{"encoder_arch": "quartznet", "model": "audio captioner", "dataset": "synthesized solo parts of chorales (CocoChorales)", "train_examples": 39062, "n_mels": 80, "hop_length": 160, "input": "mfcc", "spec_augment": true, "win_length": 400, "tokenizer": "word", "vocab_size": 56, "encoder_norm": "batchnorm", "encoder_activation": "relu", "encoder_channel_attention": "se", "encoder_depths": [2, 3, 4, 2], "encoder_kernel_size": 11, "encoder_stem": "single", "encoder_widths": [192, 240, 288, 368], "fusion": "cross_attention", "decoder_width": 192, "decoder_layers": 8, "decoder_norm": "layernorm", "decoder_norm_position": "pre", "decoder_activation": "swiglu", "decoder_mlp_ratio": 4, "decoder_head_dim": 64, "decoder_fused_qkv": false, "decoder_bias": "qkv", "decoder_qk_norm": false, "decoder_parallel_block": true, "decoder_inner_norm": false, "decoder_drop_path": 0.05, "decoder_positions": "rope", "decoder_cross_attention_every": 2, "decoder_tie_embeddings": true, "init": "trunc_normal_002", "residual_init": "none", "optimizer": "adamw", "lr": 0.0016, "beta1": 0.95, "beta2": 0.999, "eps": 1e-08, "ema_decay": 0.99, "steps": 6900, "batch_size": 384, "epochs": 67.8, "lr_schedule": "linear", "final_lr_fraction": 0, "warmup_steps": 1380, "weight_decay": 0.0}
Rows from block 3 of the audio encoder of a small audio captioner, named by matrix and row number. Rows with one number belong to one channel. Each number is 200 + 40 x the weight over its row's rms, rounded and kept within 0 to 999. All counts start at 0. After the name is the row's rms in percent of the matrix's.
After each channel's rows are labels from the 100 clips, of 14848, where the channel reaches its highest value: "peak on" is the class under the peak; "loudest band" is the band of the loudest frequency at the time of the peak. Only what is clearly more common there than usual is listed. The data: synthesized solo parts of chorales (CocoChorales).
# convs1: first pointwise conv (encoder.blocks.3.convs.1.weight, 240x240x1), inputs 0-239
# convs3: second pointwise conv (encoder.blocks.3.convs.3.weight, 240x240x1, transposed), outputs 0-239

convs1.98,084,148,239,186,227,182,182,139,180,133,151,125,256,161,188,221,147,220,287,132,248,254,234,177,207,283,240,125,164,254,137,214,181,198,282,137,159,178,159,141,215,251,241,206,206,235,260,89,150,211,254,230,170,224,209,191,192,201,202,214,240,162,202,203,227,161,180,255,222,229,178,141,194,77,200,252,270,233,177,197,158,144,253,162,155,222,185,255,190,180,252,188,274,198,228,222,211,201,158,157,157,245,247,270,198,194,227,220,213,183,167,197,163,252,224,210,189,186,190,217,172,174,175,234,217,227,248,137,252,199,215,202,209,219,224,163,145,147,200,195,186,223,191,228,201,235,149,170,193,228,235,234,130,159,165,225,142,166,207,232,209,217,210,252,193,312,213,200,180,183,254,254,203,165,211,233,238,184,208,207,109,129,168,209,158,123,159,170,176,211,90,222,199,232,148,243,217,197,226,163,214,97,175,227,258,201,199,205,222,192,242,184,134,189,161,227,200,194,199,182,152,175,212,229,244,101,252,226,173,226,246,205,179,202,257,186,213,263,197,195,146
convs3.98,096,244,189,210,216,191,212,180,220,202,219,181,161,184,184,241,215,277,161,180,190,178,171,176,223,179,267,190,224,223,223,223,195,187,250,217,239,226,210,205,139,172,233,286,173,178,226,143,220,188,175,226,230,183,215,205,114,155,99,105,185,212,251,212,162,305,201,229,130,226,242,265,226,194,167,220,168,228,262,234,257,224,259,258,178,205,157,248,209,238,205,177,204,250,146,205,213,139,185,169,196,128,222,179,225,173,65,167,197,199,163,265,203,204,190,133,189,205,202,198,159,194,243,185,190,207,171,167,214,262,123,249,195,198,187,254,185,187,205,273,276,209,247,166,144,137,251,210,123,154,224,168,252,242,202,169,167,258,291,189,195,215,105,168,189,195,224,229,79,150,186,259,262,222,189,186,178,174,229,150,174,216,253,137,176,175,164,186,158,195,227,163,215,184,121,209,189,194,232,187,244,242,220,105,224,198,214,185,222,202,180,83,165,247,221,196,104,183,188,224,201,240,223,222,201,220,188,172,131,240,162,200,167,199,218,225,137,170,175,198,178
peak on: C#5
loudest band: 1000 to 2000 Hz

convs1.63,074,198,205,189,202,221,151,190,174,228,178,264,269,193,187,190,200,245,243,167,187,131,218,208,181,216,169,216,193,191,223,174,203,156,218,184,240,240,203,200,236,177,154,138,185,134,212,201,192,151,147,228,217,159,249,157,137,229,185,238,191,259,154,187,208,214,198,163,157,172,70,191,255,163,219,255,222,249,146,209,246,176,123,246,215,205,279,270,227,225,139,268,259,227,265,218,162,221,204,207,232,228,251,205,170,207,156,157,166,194,227,222,154,191,203,238,149,337,202,217,207,236,199,142,189,194,223,274,204,150,242,190,205,245,109,145,274,218,179,138,215,130,216,157,263,242,209,164,166,151,159,260,188,317,153,238,177,188,206,190,177,153,220,173,220,221,187,184,197,156,215,230,169,223,227,251,216,195,164,106,184,176,193,175,137,216,230,163,174,196,250,260,181,178,233,180,180,207,148,139,215,248,139,190,132,211,227,168,189,248,211,164,213,159,182,152,252,178,228,234,187,121,99,200,227,173,186,177,212,239,191,207,242,264,239,169,213,101,209,165,272
convs3.63,064,235,239,170,156,156,207,215,227,183,154,164,195,231,126,228,207,235,127,177,182,251,196,213,205,217,157,257,179,225,238,220,147,148,211,218,243,224,176,215,226,281,172,167,140,231,209,194,195,164,174,182,166,175,193,194,254,217,227,286,184,244,100,181,178,186,171,182,244,253,203,203,227,180,217,189,267,164,198,171,194,220,128,254,195,204,199,197,218,172,192,150,283,185,267,183,137,224,135,185,233,202,191,193,185,137,231,224,226,218,199,160,168,210,147,209,130,128,171,139,206,205,181,143,251,265,154,168,194,233,170,235,192,155,121,250,161,210,232,194,189,225,133,203,194,219,218,219,240,180,171,170,190,194,280,128,142,143,255,214,220,218,91,172,219,261,194,150,146,278,218,204,164,238,173,223,80,177,202,233,198,197,227,191,200,188,163,99,205,232,171,166,201,259,165,179,170,203,192,231,186,239,143,196,154,197,244,197,266,121,166,108,203,89,153,215,221,161,236,206,241,191,146,163,224,129,265,184,197,239,175,234,295,175,244,181,191,182,236,191,260
peak on: C#5
loudest band: 500 to 1000 Hz

convs1.129,121,224,175,190,152,168,198,258,245,159,201,219,154,268,247,167,192,208,155,202,173,246,231,215,170,120,195,258,154,162,216,192,209,263,111,164,217,179,292,191,235,184,204,227,289,166,211,277,191,121,178,200,235,294,193,221,206,183,146,178,166,187,185,173,193,177,218,222,195,196,197,191,187,226,181,202,169,96,94,216,142,165,221,164,254,232,240,137,160,203,140,270,215,194,98,189,246,176,128,190,204,222,150,211,208,212,196,184,199,187,219,242,241,152,220,183,155,246,254,239,190,303,190,186,202,162,223,220,247,241,157,217,186,227,254,228,113,248,147,199,195,268,195,170,185,188,173,206,187,137,277,182,176,196,195,218,279,218,218,154,278,232,168,184,224,215,162,193,267,183,219,212,130,241,202,240,197,189,158,233,174,226,222,249,191,92,218,206,174,166,211,236,217,241,135,217,193,199,246,321,174,251,222,243,193,204,140,145,175,195,198,152,226,213,126,173,245,155,210,208,255,261,201,158,222,192,158,163,228,248,170,231,265,158,250,210,231,204,172,212,197
convs3.129,120,213,185,263,209,235,242,214,256,200,244,192,203,170,231,164,233,259,161,169,234,205,126,267,149,197,121,150,235,212,213,221,237,209,206,167,195,207,237,198,130,201,243,240,209,206,261,254,198,209,246,279,185,271,212,166,162,198,144,199,147,279,152,176,245,212,130,229,267,169,219,221,130,219,216,205,189,199,200,234,134,251,116,180,210,163,209,195,137,215,171,254,183,243,186,238,229,199,144,194,151,218,215,248,212,220,196,132,165,244,295,198,215,216,243,176,190,221,183,216,174,108,231,151,216,205,169,254,149,215,208,199,214,272,238,210,191,226,233,184,262,184,157,250,280,217,204,200,160,178,194,304,200,192,237,275,154,152,189,200,229,216,279,221,168,256,219,269,234,219,239,245,162,255,206,207,198,224,112,215,201,204,287,290,207,214,255,161,216,176,197,255,187,169,239,221,237,218,203,220,226,276,136,143,218,230,111,143,190,145,190,220,215,131,157,220,260,148,228,278,232,195,224,173,217,237,194,184,230,228,213,284,206,195,198,263,191,154,163,249,200
peak on: G#5
loudest band: 1000 to 2000 Hz

convs1.152,116,178,234,190,111,85,183,201,207,258,243,173,127,234,263,193,173,206,85,193,213,269,206,187,124,235,196,205,200,185,240,175,208,215,267,197,273,216,186,214,189,190,193,260,262,193,183,167,193,253,184,210,227,230,98,206,180,206,182,167,251,149,278,270,242,171,236,145,166,252,183,188,229,165,177,219,237,241,212,226,253,237,219,180,220,144,249,232,188,246,237,196,160,191,211,211,176,179,229,200,180,155,182,225,196,194,191,168,153,124,203,202,174,134,194,225,179,186,242,85,129,224,158,224,242,162,191,275,196,203,171,221,183,166,190,106,203,188,106,225,147,155,244,142,156,209,139,309,182,236,202,227,225,224,206,179,199,173,171,141,131,193,179,138,188,180,183,238,197,219,244,151,204,200,226,166,177,155,221,225,246,237,173,200,147,170,201,252,200,116,165,162,196,219,183,166,144,252,175,164,200,220,255,176,231,201,115,179,217,205,169,258,142,236,175,218,196,249,196,194,230,176,194,233,200,167,186,192,167,220,147,222,212,212,197,295,188,64,225,232,226
convs3.152,115,232,181,251,216,174,201,153,241,216,163,209,192,129,191,239,176,270,191,134,167,258,249,275,259,162,205,198,279,228,258,268,262,169,159,194,193,232,202,184,221,143,270,176,251,265,157,204,234,252,182,174,242,205,221,222,189,156,213,212,217,219,176,152,160,197,236,223,183,177,169,176,157,205,172,242,205,182,221,203,220,276,296,248,211,195,226,156,188,211,239,149,216,156,215,190,137,208,216,184,246,169,117,174,184,199,212,175,200,220,179,193,289,301,197,124,235,234,160,137,199,284,173,191,290,185,163,131,187,199,192,193,182,213,242,266,174,157,238,263,138,131,199,146,156,136,163,251,207,234,160,156,198,175,197,229,210,196,226,193,240,204,198,179,225,171,147,300,145,178,265,199,252,273,197,156,136,154,161,187,167,192,212,195,184,156,147,291,139,215,213,184,222,224,70,161,196,187,243,187,181,193,212,200,258,167,217,175,171,257,200,156,130,223,158,242,187,163,211,228,162,127,215,168,177,112,182,197,212,198,202,212,227,175,194,201,215,202,164,238,131
peak on: D4
loudest band: 250 to 500 Hz

convs1.95,140,208,146,164,195,245,192,199,238,199,128,263,136,295,173,208,192,219,130,132,203,232,248,188,202,58,214,227,191,198,218,251,233,226,121,220,220,180,277,239,221,258,202,298,233,199,201,208,274,231,209,239,198,251,151,196,200,253,170,203,192,187,197,250,228,211,244,199,215,176,179,215,207,238,154,179,167,160,139,150,198,127,180,235,228,169,150,307,271,191,121,228,217,200,181,169,247,213,193,217,212,159,130,254,210,204,224,213,220,124,203,200,257,64,228,181,113,135,134,131,219,290,193,163,238,198,268,182,205,207,157,246,197,197,232,214,170,145,180,182,233,249,191,153,212,232,145,179,200,150,117,239,218,240,196,205,247,194,215,207,161,151,177,209,170,191,167,213,217,187,186,209,157,168,152,210,181,210,195,210,182,240,197,212,209,195,163,200,142,238,200,177,309,172,172,228,159,165,229,232,192,202,214,221,209,261,250,156,169,125,168,226,122,203,173,207,195,195,229,210,248,206,140,162,203,179,198,151,277,167,135,224,139,218,198,215,240,197,217,198,226
convs3.95,114,254,194,168,191,185,201,185,189,210,239,217,182,197,228,164,208,230,207,216,192,182,128,135,177,125,227,184,121,190,153,169,210,216,151,173,214,72,175,233,166,231,212,79,177,211,157,168,144,219,160,0,195,120,197,168,137,158,185,128,265,184,177,200,169,213,219,180,216,229,181,198,208,200,193,211,237,260,197,199,140,246,231,221,241,183,264,193,184,144,216,218,164,231,230,120,213,168,230,260,206,159,229,167,112,135,187,193,150,232,115,232,133,152,191,183,181,147,190,243,195,255,211,203,175,201,187,187,231,167,126,220,176,145,180,213,179,155,160,153,167,197,218,173,168,195,261,301,186,251,153,252,235,125,250,173,186,206,177,154,220,234,79,158,213,146,176,248,141,178,200,212,233,158,188,216,158,160,152,170,183,127,205,181,200,207,125,189,182,155,232,170,202,196,261,221,195,232,199,172,237,158,211,243,205,228,178,208,197,239,172,221,212,214,154,184,213,154,174,214,218,215,202,215,183,202,198,251,175,194,170,165,232,192,174,192,122,240,161,207,190
peak on: G#5
loudest band: 1000 to 2000 Hz

convs1.117,101,179,278,181,121,196,245,198,272,278,261,221,232,221,197,126,147,254,121,164,199,187,185,172,239,159,239,215,187,185,197,214,255,287,195,193,102,214,206,200,198,168,239,194,108,221,198,172,226,167,191,119,217,233,223,191,178,141,171,213,222,255,244,173,286,204,205,195,186,222,199,186,148,236,216,182,179,142,245,195,225,215,177,209,222,184,234,169,244,200,109,199,137,145,186,217,227,242,185,214,191,190,121,198,189,172,278,175,204,229,180,180,192,200,231,223,186,174,244,192,198,204,166,264,233,240,213,202,202,249,183,195,196,175,188,204,217,230,269,239,259,202,132,193,223,211,196,193,186,53,239,284,241,117,235,222,216,208,165,203,237,117,175,167,256,151,200,210,204,202,238,166,209,210,210,195,209,198,170,210,318,261,205,193,277,260,211,159,262,125,194,199,209,172,157,190,171,207,203,276,107,218,245,221,179,182,247,207,166,169,178,194,239,206,279,192,220,152,220,169,142,205,223,159,143,262,243,232,225,155,168,192,169,146,218,194,292,279,195,254,218
convs3.117,118,178,142,196,220,166,216,195,274,267,164,182,234,142,144,215,214,187,217,208,238,207,228,175,188,182,118,236,194,183,206,200,223,182,155,158,179,84,220,187,157,208,180,213,114,153,199,213,202,213,91,174,182,181,219,181,138,180,175,254,198,207,204,211,152,253,137,214,188,148,67,126,230,150,201,182,74,233,231,119,205,170,193,216,216,155,164,219,188,197,204,179,261,233,206,176,225,307,220,177,159,248,106,170,211,197,222,167,215,210,168,229,162,208,237,192,175,181,213,227,171,225,176,190,204,116,211,282,167,129,231,201,189,233,234,138,220,176,248,159,253,173,183,200,141,163,246,218,181,244,231,255,204,193,204,189,247,248,163,166,167,227,149,244,207,185,208,179,156,177,166,200,159,164,199,145,186,55,253,173,166,210,168,196,237,226,189,231,158,161,180,207,192,207,244,239,204,223,212,194,187,140,174,222,158,272,180,248,202,158,221,187,180,240,114,221,245,200,194,200,194,169,146,157,239,200,195,184,322,174,237,180,210,143,251,275,239,225,204,176,231
peak on: D4; B4
loudest band: 250 to 500 Hz

convs1.167,092,192,251,218,222,232,169,185,212,222,198,234,143,245,233,157,209,178,228,208,190,180,195,104,223,264,151,218,147,206,241,222,209,149,176,257,175,200,167,166,215,147,221,234,92,206,304,192,146,214,244,209,239,123,179,242,174,284,201,176,217,217,150,275,262,195,204,218,211,171,127,161,208,244,206,173,215,201,125,178,225,259,228,186,156,102,175,169,204,155,234,171,242,156,215,240,262,209,208,198,208,198,176,203,249,223,268,172,157,216,185,164,171,199,183,170,136,167,175,209,229,227,286,190,219,98,223,247,195,288,187,159,235,245,280,189,268,240,224,166,180,129,154,133,168,229,158,196,167,167,246,139,272,211,199,203,243,221,203,172,193,263,175,237,193,178,246,192,242,234,293,216,274,197,195,205,163,239,208,237,125,203,174,283,200,147,195,159,163,240,259,250,103,252,159,228,220,184,208,192,195,185,161,169,200,161,196,140,186,185,191,138,138,241,249,257,223,187,158,147,170,195,172,174,226,223,241,226,189,199,190,203,253,200,264,231,197,248,253,182,227
convs3.167,095,153,147,195,189,229,212,202,206,234,209,192,154,191,160,140,241,200,183,207,209,227,177,133,189,151,177,219,198,233,229,201,211,178,239,185,223,101,187,184,172,204,185,201,209,234,177,172,132,200,103,216,173,184,244,245,249,198,155,195,236,221,177,146,206,206,259,268,256,194,198,238,224,169,260,166,213,261,236,108,190,120,218,130,213,250,196,199,154,211,223,264,214,182,210,161,127,169,189,253,179,235,199,171,181,84,189,221,253,232,134,220,178,181,228,222,240,218,144,254,222,221,218,237,197,134,181,222,161,180,160,208,205,184,164,208,241,302,210,188,225,197,214,259,144,136,259,263,155,212,285,231,222,185,236,190,171,258,196,146,162,251,226,210,208,122,223,160,200,235,156,210,206,137,154,181,250,170,160,184,187,154,268,280,192,130,222,176,168,205,279,182,261,157,250,269,202,243,217,184,157,158,208,241,114,212,210,200,191,200,179,118,171,218,108,143,140,127,216,130,199,227,104,196,218,209,208,218,150,158,203,145,151,144,173,164,175,216,193,186,231
peak on: D4
loudest band: 250 to 500 Hz

convs1.96,094,125,163,227,242,156,195,244,134,195,283,239,204,198,256,131,284,158,243,184,221,234,175,209,207,236,201,189,205,183,239,289,226,180,201,222,222,255,193,196,264,163,189,226,185,226,144,163,133,221,247,203,177,203,170,247,114,193,205,218,218,196,134,162,245,152,224,179,244,238,184,206,118,228,219,212,147,225,258,164,182,160,189,195,257,142,232,159,254,218,162,168,234,210,198,221,272,181,147,236,217,200,164,193,208,266,293,192,210,221,224,175,148,185,155,192,163,171,201,251,230,158,232,167,229,101,236,219,257,255,163,174,224,172,250,197,238,307,190,172,197,209,240,123,181,209,178,246,165,186,194,141,178,245,190,186,157,176,167,123,193,207,241,243,180,194,177,176,231,264,241,165,212,191,197,192,214,194,218,235,127,221,237,165,169,146,203,195,176,158,196,214,157,206,164,172,166,268,139,190,173,239,181,235,268,181,127,192,230,170,226,205,129,274,344,243,227,242,163,207,217,192,151,156,181,177,216,188,172,179,239,225,214,253,174,148,173,253,139,209,313
convs3.96,099,316,340,231,130,158,206,179,165,211,159,235,284,142,159,251,201,215,229,207,174,222,164,212,218,223,172,184,180,208,236,222,218,200,183,137,179,232,206,203,261,225,173,287,185,247,208,300,219,191,223,168,233,173,188,200,187,198,209,186,170,134,287,214,180,210,179,194,145,207,165,235,142,177,193,188,203,240,241,228,225,240,279,191,187,123,220,258,159,218,204,187,106,198,167,243,235,205,215,196,171,136,187,208,197,219,241,272,197,186,233,233,186,184,223,144,173,174,221,162,166,220,139,193,273,243,196,166,238,166,241,215,220,101,185,202,231,130,171,152,187,211,169,200,229,192,147,172,280,216,194,102,180,222,228,187,186,198,211,241,183,244,161,195,199,279,175,212,118,141,269,186,173,253,265,211,100,225,212,211,271,220,222,169,239,252,191,234,221,183,192,144,157,235,195,204,176,215,180,189,141,167,229,232,189,253,176,189,123,262,229,312,200,178,300,214,239,232,201,221,206,132,253,214,168,194,163,166,221,213,268,236,198,231,212,165,214,214,179,215,190
peak on: D4
loudest band: 250 to 500 Hz

convs1.219,097,200,227,146,222,244,183,180,190,196,235,187,151,203,122,220,231,223,150,187,194,177,175,246,171,258,209,284,150,211,198,214,224,137,200,210,232,191,219,210,197,154,169,136,251,239,175,125,215,204,219,190,201,218,204,166,246,214,213,227,178,270,185,273,194,175,181,224,174,113,249,168,258,238,113,218,209,199,242,179,267,254,202,269,137,204,117,232,165,170,243,157,171,208,181,242,223,205,182,167,195,191,196,190,222,208,184,231,197,186,245,167,195,232,164,187,171,230,212,142,239,279,177,169,210,168,199,246,211,156,171,230,234,161,204,97,208,217,211,219,163,177,199,142,192,156,218,163,183,247,194,182,204,192,187,210,288,224,205,199,235,209,105,191,204,191,186,199,243,191,135,334,229,200,215,205,200,161,196,219,181,88,170,250,180,116,242,122,174,259,168,235,268,225,213,164,272,241,225,200,261,184,157,178,286,209,191,104,209,230,192,197,274,253,279,137,271,276,235,158,193,193,209,195,187,182,184,168,154,261,197,226,183,195,171,232,213,129,274,99,186
convs3.219,094,202,188,289,262,171,181,238,182,144,164,167,160,171,189,201,154,111,215,175,144,217,156,198,197,207,131,249,145,170,240,174,131,122,214,218,205,254,158,146,207,177,202,167,186,200,153,242,143,165,193,232,234,179,189,230,214,106,264,158,258,172,184,213,262,207,293,145,181,135,211,198,180,234,184,219,189,245,163,199,241,143,283,245,145,163,228,131,183,256,197,181,172,204,267,200,194,274,135,274,232,192,166,195,71,237,195,234,195,228,279,250,233,204,234,158,154,193,200,229,184,230,197,272,166,187,222,198,168,213,122,237,226,227,175,185,201,224,275,136,196,174,193,203,212,199,205,220,227,212,195,159,217,196,165,258,198,265,179,201,232,239,247,247,161,190,149,177,206,187,157,211,141,162,92,222,237,233,176,227,245,179,233,173,167,249,171,223,216,221,166,220,151,200,181,178,180,336,193,203,218,166,131,200,205,229,143,223,228,165,197,217,158,212,178,216,227,260,185,175,186,222,174,231,141,186,255,176,146,101,170,216,199,145,194,169,158,145,205,152,215
peak on: G#5
loudest band: 1000 to 2000 Hz

convs1.59,085,172,151,187,134,178,173,198,191,234,290,163,159,147,253,223,179,197,152,239,219,253,208,187,155,221,254,205,212,216,209,149,187,213,166,243,262,237,142,174,251,165,202,222,152,228,153,187,161,222,182,164,187,143,155,160,154,184,179,230,201,116,187,250,166,196,231,156,154,216,164,223,185,187,205,267,164,231,274,188,281,325,197,164,227,194,227,243,158,210,227,142,242,209,157,168,175,201,163,275,123,217,149,211,247,164,247,180,210,212,184,222,228,158,201,176,128,161,173,182,148,200,209,175,242,177,202,209,218,255,232,213,140,174,176,140,182,198,175,208,202,243,218,249,191,202,128,227,225,186,257,170,253,205,220,183,209,161,182,232,118,197,197,212,222,201,159,185,256,244,227,154,263,196,257,148,181,219,182,183,244,119,169,242,183,85,252,235,173,149,277,192,124,191,188,142,162,255,219,155,175,198,262,173,277,282,181,192,213,179,188,210,127,249,277,143,238,207,260,218,246,237,174,185,206,173,129,190,237,96,190,194,145,212,211,187,176,133,254,208,225
convs3.59,083,171,142,182,256,213,136,189,130,180,206,189,215,189,243,238,192,161,163,300,179,179,224,177,214,211,212,162,212,171,217,225,173,181,187,165,218,150,175,219,205,227,193,155,188,166,192,227,177,237,187,133,162,189,122,162,174,210,225,162,223,204,131,228,177,231,165,176,279,166,193,163,178,230,225,199,96,161,129,196,149,168,150,162,216,189,224,146,230,219,129,234,241,164,194,175,200,209,168,208,160,275,216,243,222,188,162,171,204,206,184,171,165,104,179,211,153,229,177,253,212,120,202,246,95,199,228,277,150,232,199,235,249,208,196,157,199,237,239,147,303,266,208,156,202,231,231,160,135,183,232,186,181,228,179,176,210,145,177,241,168,246,170,238,218,268,251,130,235,293,132,189,180,140,183,211,306,198,214,272,204,173,256,186,200,216,195,185,218,198,212,196,152,150,218,212,227,246,132,167,198,203,158,221,212,285,205,179,159,148,257,224,246,133,187,136,234,262,210,174,229,185,126,222,212,172,251,127,183,168,171,227,188,187,177,197,162,156,265,108,266
peak on: D4
loudest band: 500 to 1000 Hz

convs1.88,152,187,152,169,251,177,173,135,201,180,226,205,165,147,263,180,233,207,215,144,214,173,185,204,272,273,202,247,188,261,265,143,175,199,416,118,156,159,311,189,178,203,238,211,163,224,211,227,172,222,176,195,218,234,193,226,215,202,171,220,216,185,202,220,176,224,321,259,137,212,201,164,225,95,205,253,188,156,164,172,289,247,187,170,274,153,182,236,222,210,192,141,124,222,156,218,224,233,196,226,196,219,233,271,148,232,224,188,244,211,190,136,269,203,153,184,162,227,249,184,253,148,234,212,191,157,180,160,227,181,186,175,179,153,168,204,195,258,150,203,237,200,199,175,211,123,172,242,98,189,157,180,217,241,180,183,210,196,256,208,161,250,172,185,199,182,159,203,184,190,223,222,205,292,154,134,202,216,206,264,172,191,251,250,208,194,186,280,222,201,215,196,207,209,222,207,228,257,203,185,182,227,164,181,191,173,132,162,188,137,207,193,168,185,179,189,167,212,186,203,206,158,168,141,160,226,228,224,304,145,206,192,239,182,247,208,214,205,183,174,191
convs3.88,121,212,205,202,226,237,319,210,227,225,213,184,191,180,233,203,181,219,178,212,211,192,224,185,219,217,178,229,269,224,220,262,292,207,192,208,221,256,246,266,216,244,185,278,181,195,252,220,193,213,232,449,178,196,252,206,207,231,214,210,255,221,259,229,178,257,195,282,232,227,237,146,264,176,261,175,201,160,148,226,219,252,233,198,231,252,232,211,250,211,236,227,234,261,248,206,201,217,201,159,243,207,138,243,161,190,189,242,245,225,223,234,177,195,248,202,243,185,185,156,256,204,202,237,187,249,206,230,242,172,262,249,195,200,218,263,200,167,201,189,279,209,165,176,253,233,210,241,188,218,205,182,221,254,332,214,293,203,223,195,233,226,227,171,222,223,217,176,213,249,257,192,236,214,241,209,173,249,112,204,285,208,205,216,220,206,241,255,223,186,164,224,190,203,198,246,261,270,247,236,174,274,251,197,197,196,209,172,183,201,216,229,124,265,175,222,225,225,203,199,211,176,267,213,206,152,184,185,204,253,175,227,164,218,229,196,153,160,251,211,233
peak on: D4
loudest band: 250 to 500 Hz

convs1.171,098,201,133,184,164,182,200,218,263,214,209,171,145,188,286,144,191,171,114,197,189,176,196,271,173,236,144,221,206,185,205,198,173,133,187,155,238,269,244,215,219,180,137,188,180,214,182,206,194,233,188,197,187,112,205,220,174,199,220,261,271,265,232,259,215,175,193,202,172,54,160,220,208,216,215,191,200,206,133,287,270,276,187,249,196,131,219,216,223,161,225,186,221,195,175,180,206,222,210,193,189,174,127,245,226,205,193,159,201,187,204,170,208,132,184,167,170,172,153,171,190,258,232,255,204,185,172,227,203,218,186,178,205,189,157,127,273,210,108,225,206,181,242,144,206,247,184,239,231,139,240,263,217,251,267,172,181,264,226,150,156,269,175,192,203,210,188,176,221,228,266,174,136,235,238,148,221,209,188,205,240,257,180,183,220,181,292,230,225,166,256,160,161,216,172,133,164,237,233,265,220,179,272,210,187,170,104,155,166,171,178,208,124,206,203,168,150,283,206,223,207,143,221,166,227,221,253,197,229,224,187,230,209,173,132,161,229,85,242,192,140
convs3.171,104,201,150,242,222,217,217,166,196,241,201,248,152,145,157,192,211,280,161,166,130,198,176,189,172,135,242,226,203,250,154,285,223,193,207,227,216,153,238,90,200,222,186,284,173,200,178,210,263,231,144,136,250,178,177,190,138,183,221,298,258,168,178,180,239,159,213,276,208,205,202,191,246,164,202,251,203,163,239,191,199,306,256,197,173,267,188,260,183,237,216,178,160,240,152,195,238,227,149,178,197,167,193,239,218,245,153,143,152,200,238,183,231,215,204,111,248,246,200,168,164,179,131,186,228,212,224,175,170,197,174,138,130,178,161,225,179,176,229,276,238,162,121,194,184,173,237,204,163,182,177,210,212,219,219,167,204,199,208,244,185,186,183,175,240,127,147,290,132,126,230,240,260,245,173,208,167,165,197,133,158,156,204,183,204,206,173,186,199,187,211,142,205,201,118,140,138,218,214,188,213,229,255,213,235,147,321,182,180,153,233,175,198,239,239,272,241,162,233,278,212,229,283,174,250,139,178,214,234,252,185,236,196,202,207,179,210,249,193,220,160
peak on: D4
loudest band: 250 to 500 Hz

convs1.122,098,161,213,175,209,231,197,204,251,216,219,192,211,200,123,260,224,158,245,183,254,203,251,199,238,275,308,178,183,128,219,120,217,153,245,170,212,228,106,221,187,253,259,220,163,249,172,138,195,186,218,195,143,186,163,222,250,209,223,185,163,246,212,201,194,172,198,277,198,233,116,190,163,253,236,241,157,235,199,154,128,219,207,198,141,191,123,210,196,126,184,171,247,142,200,182,272,205,243,105,193,205,242,184,205,233,103,133,232,232,217,170,180,247,222,183,216,240,232,262,239,177,214,161,214,222,236,166,158,269,203,196,218,167,138,166,228,179,191,212,193,190,195,192,206,212,193,124,145,164,157,252,195,173,179,203,229,173,247,195,183,237,258,199,196,237,151,169,153,241,249,286,202,184,203,189,245,206,143,146,210,93,186,191,158,176,135,194,176,182,158,145,212,177,201,212,262,101,179,213,180,177,197,192,302,184,141,191,104,170,224,249,266,163,193,152,250,155,160,175,152,188,161,235,162,196,161,159,191,153,199,149,231,243,200,237,223,169,166,143,192
convs3.122,102,115,257,203,151,228,138,221,226,151,168,234,251,226,203,186,192,195,201,221,231,216,206,243,174,237,200,137,246,243,164,168,263,269,199,218,149,239,233,173,204,97,176,208,202,200,192,219,202,176,261,176,199,126,156,187,278,245,180,205,221,192,181,171,164,195,193,195,183,153,303,197,244,216,258,220,263,248,213,208,233,202,170,229,277,239,215,175,201,220,166,180,157,218,204,174,236,192,208,224,161,184,229,141,153,183,232,216,217,170,242,181,220,244,229,189,156,174,253,189,183,179,132,214,155,155,303,213,117,206,241,264,185,203,216,153,268,238,154,269,70,163,184,182,235,252,183,201,251,173,256,229,183,199,197,206,160,190,152,196,158,164,221,191,311,154,208,198,256,222,190,205,252,182,187,250,238,195,158,267,203,267,143,222,216,323,204,164,238,169,189,184,194,172,263,267,189,200,142,258,219,203,203,284,189,253,180,299,207,232,171,215,137,207,185,193,189,245,170,189,240,263,294,184,162,194,181,217,179,174,163,182,139,188,171,241,169,189,209,216,267
peak on: C#5; A#5
loudest band: 1000 to 2000 Hz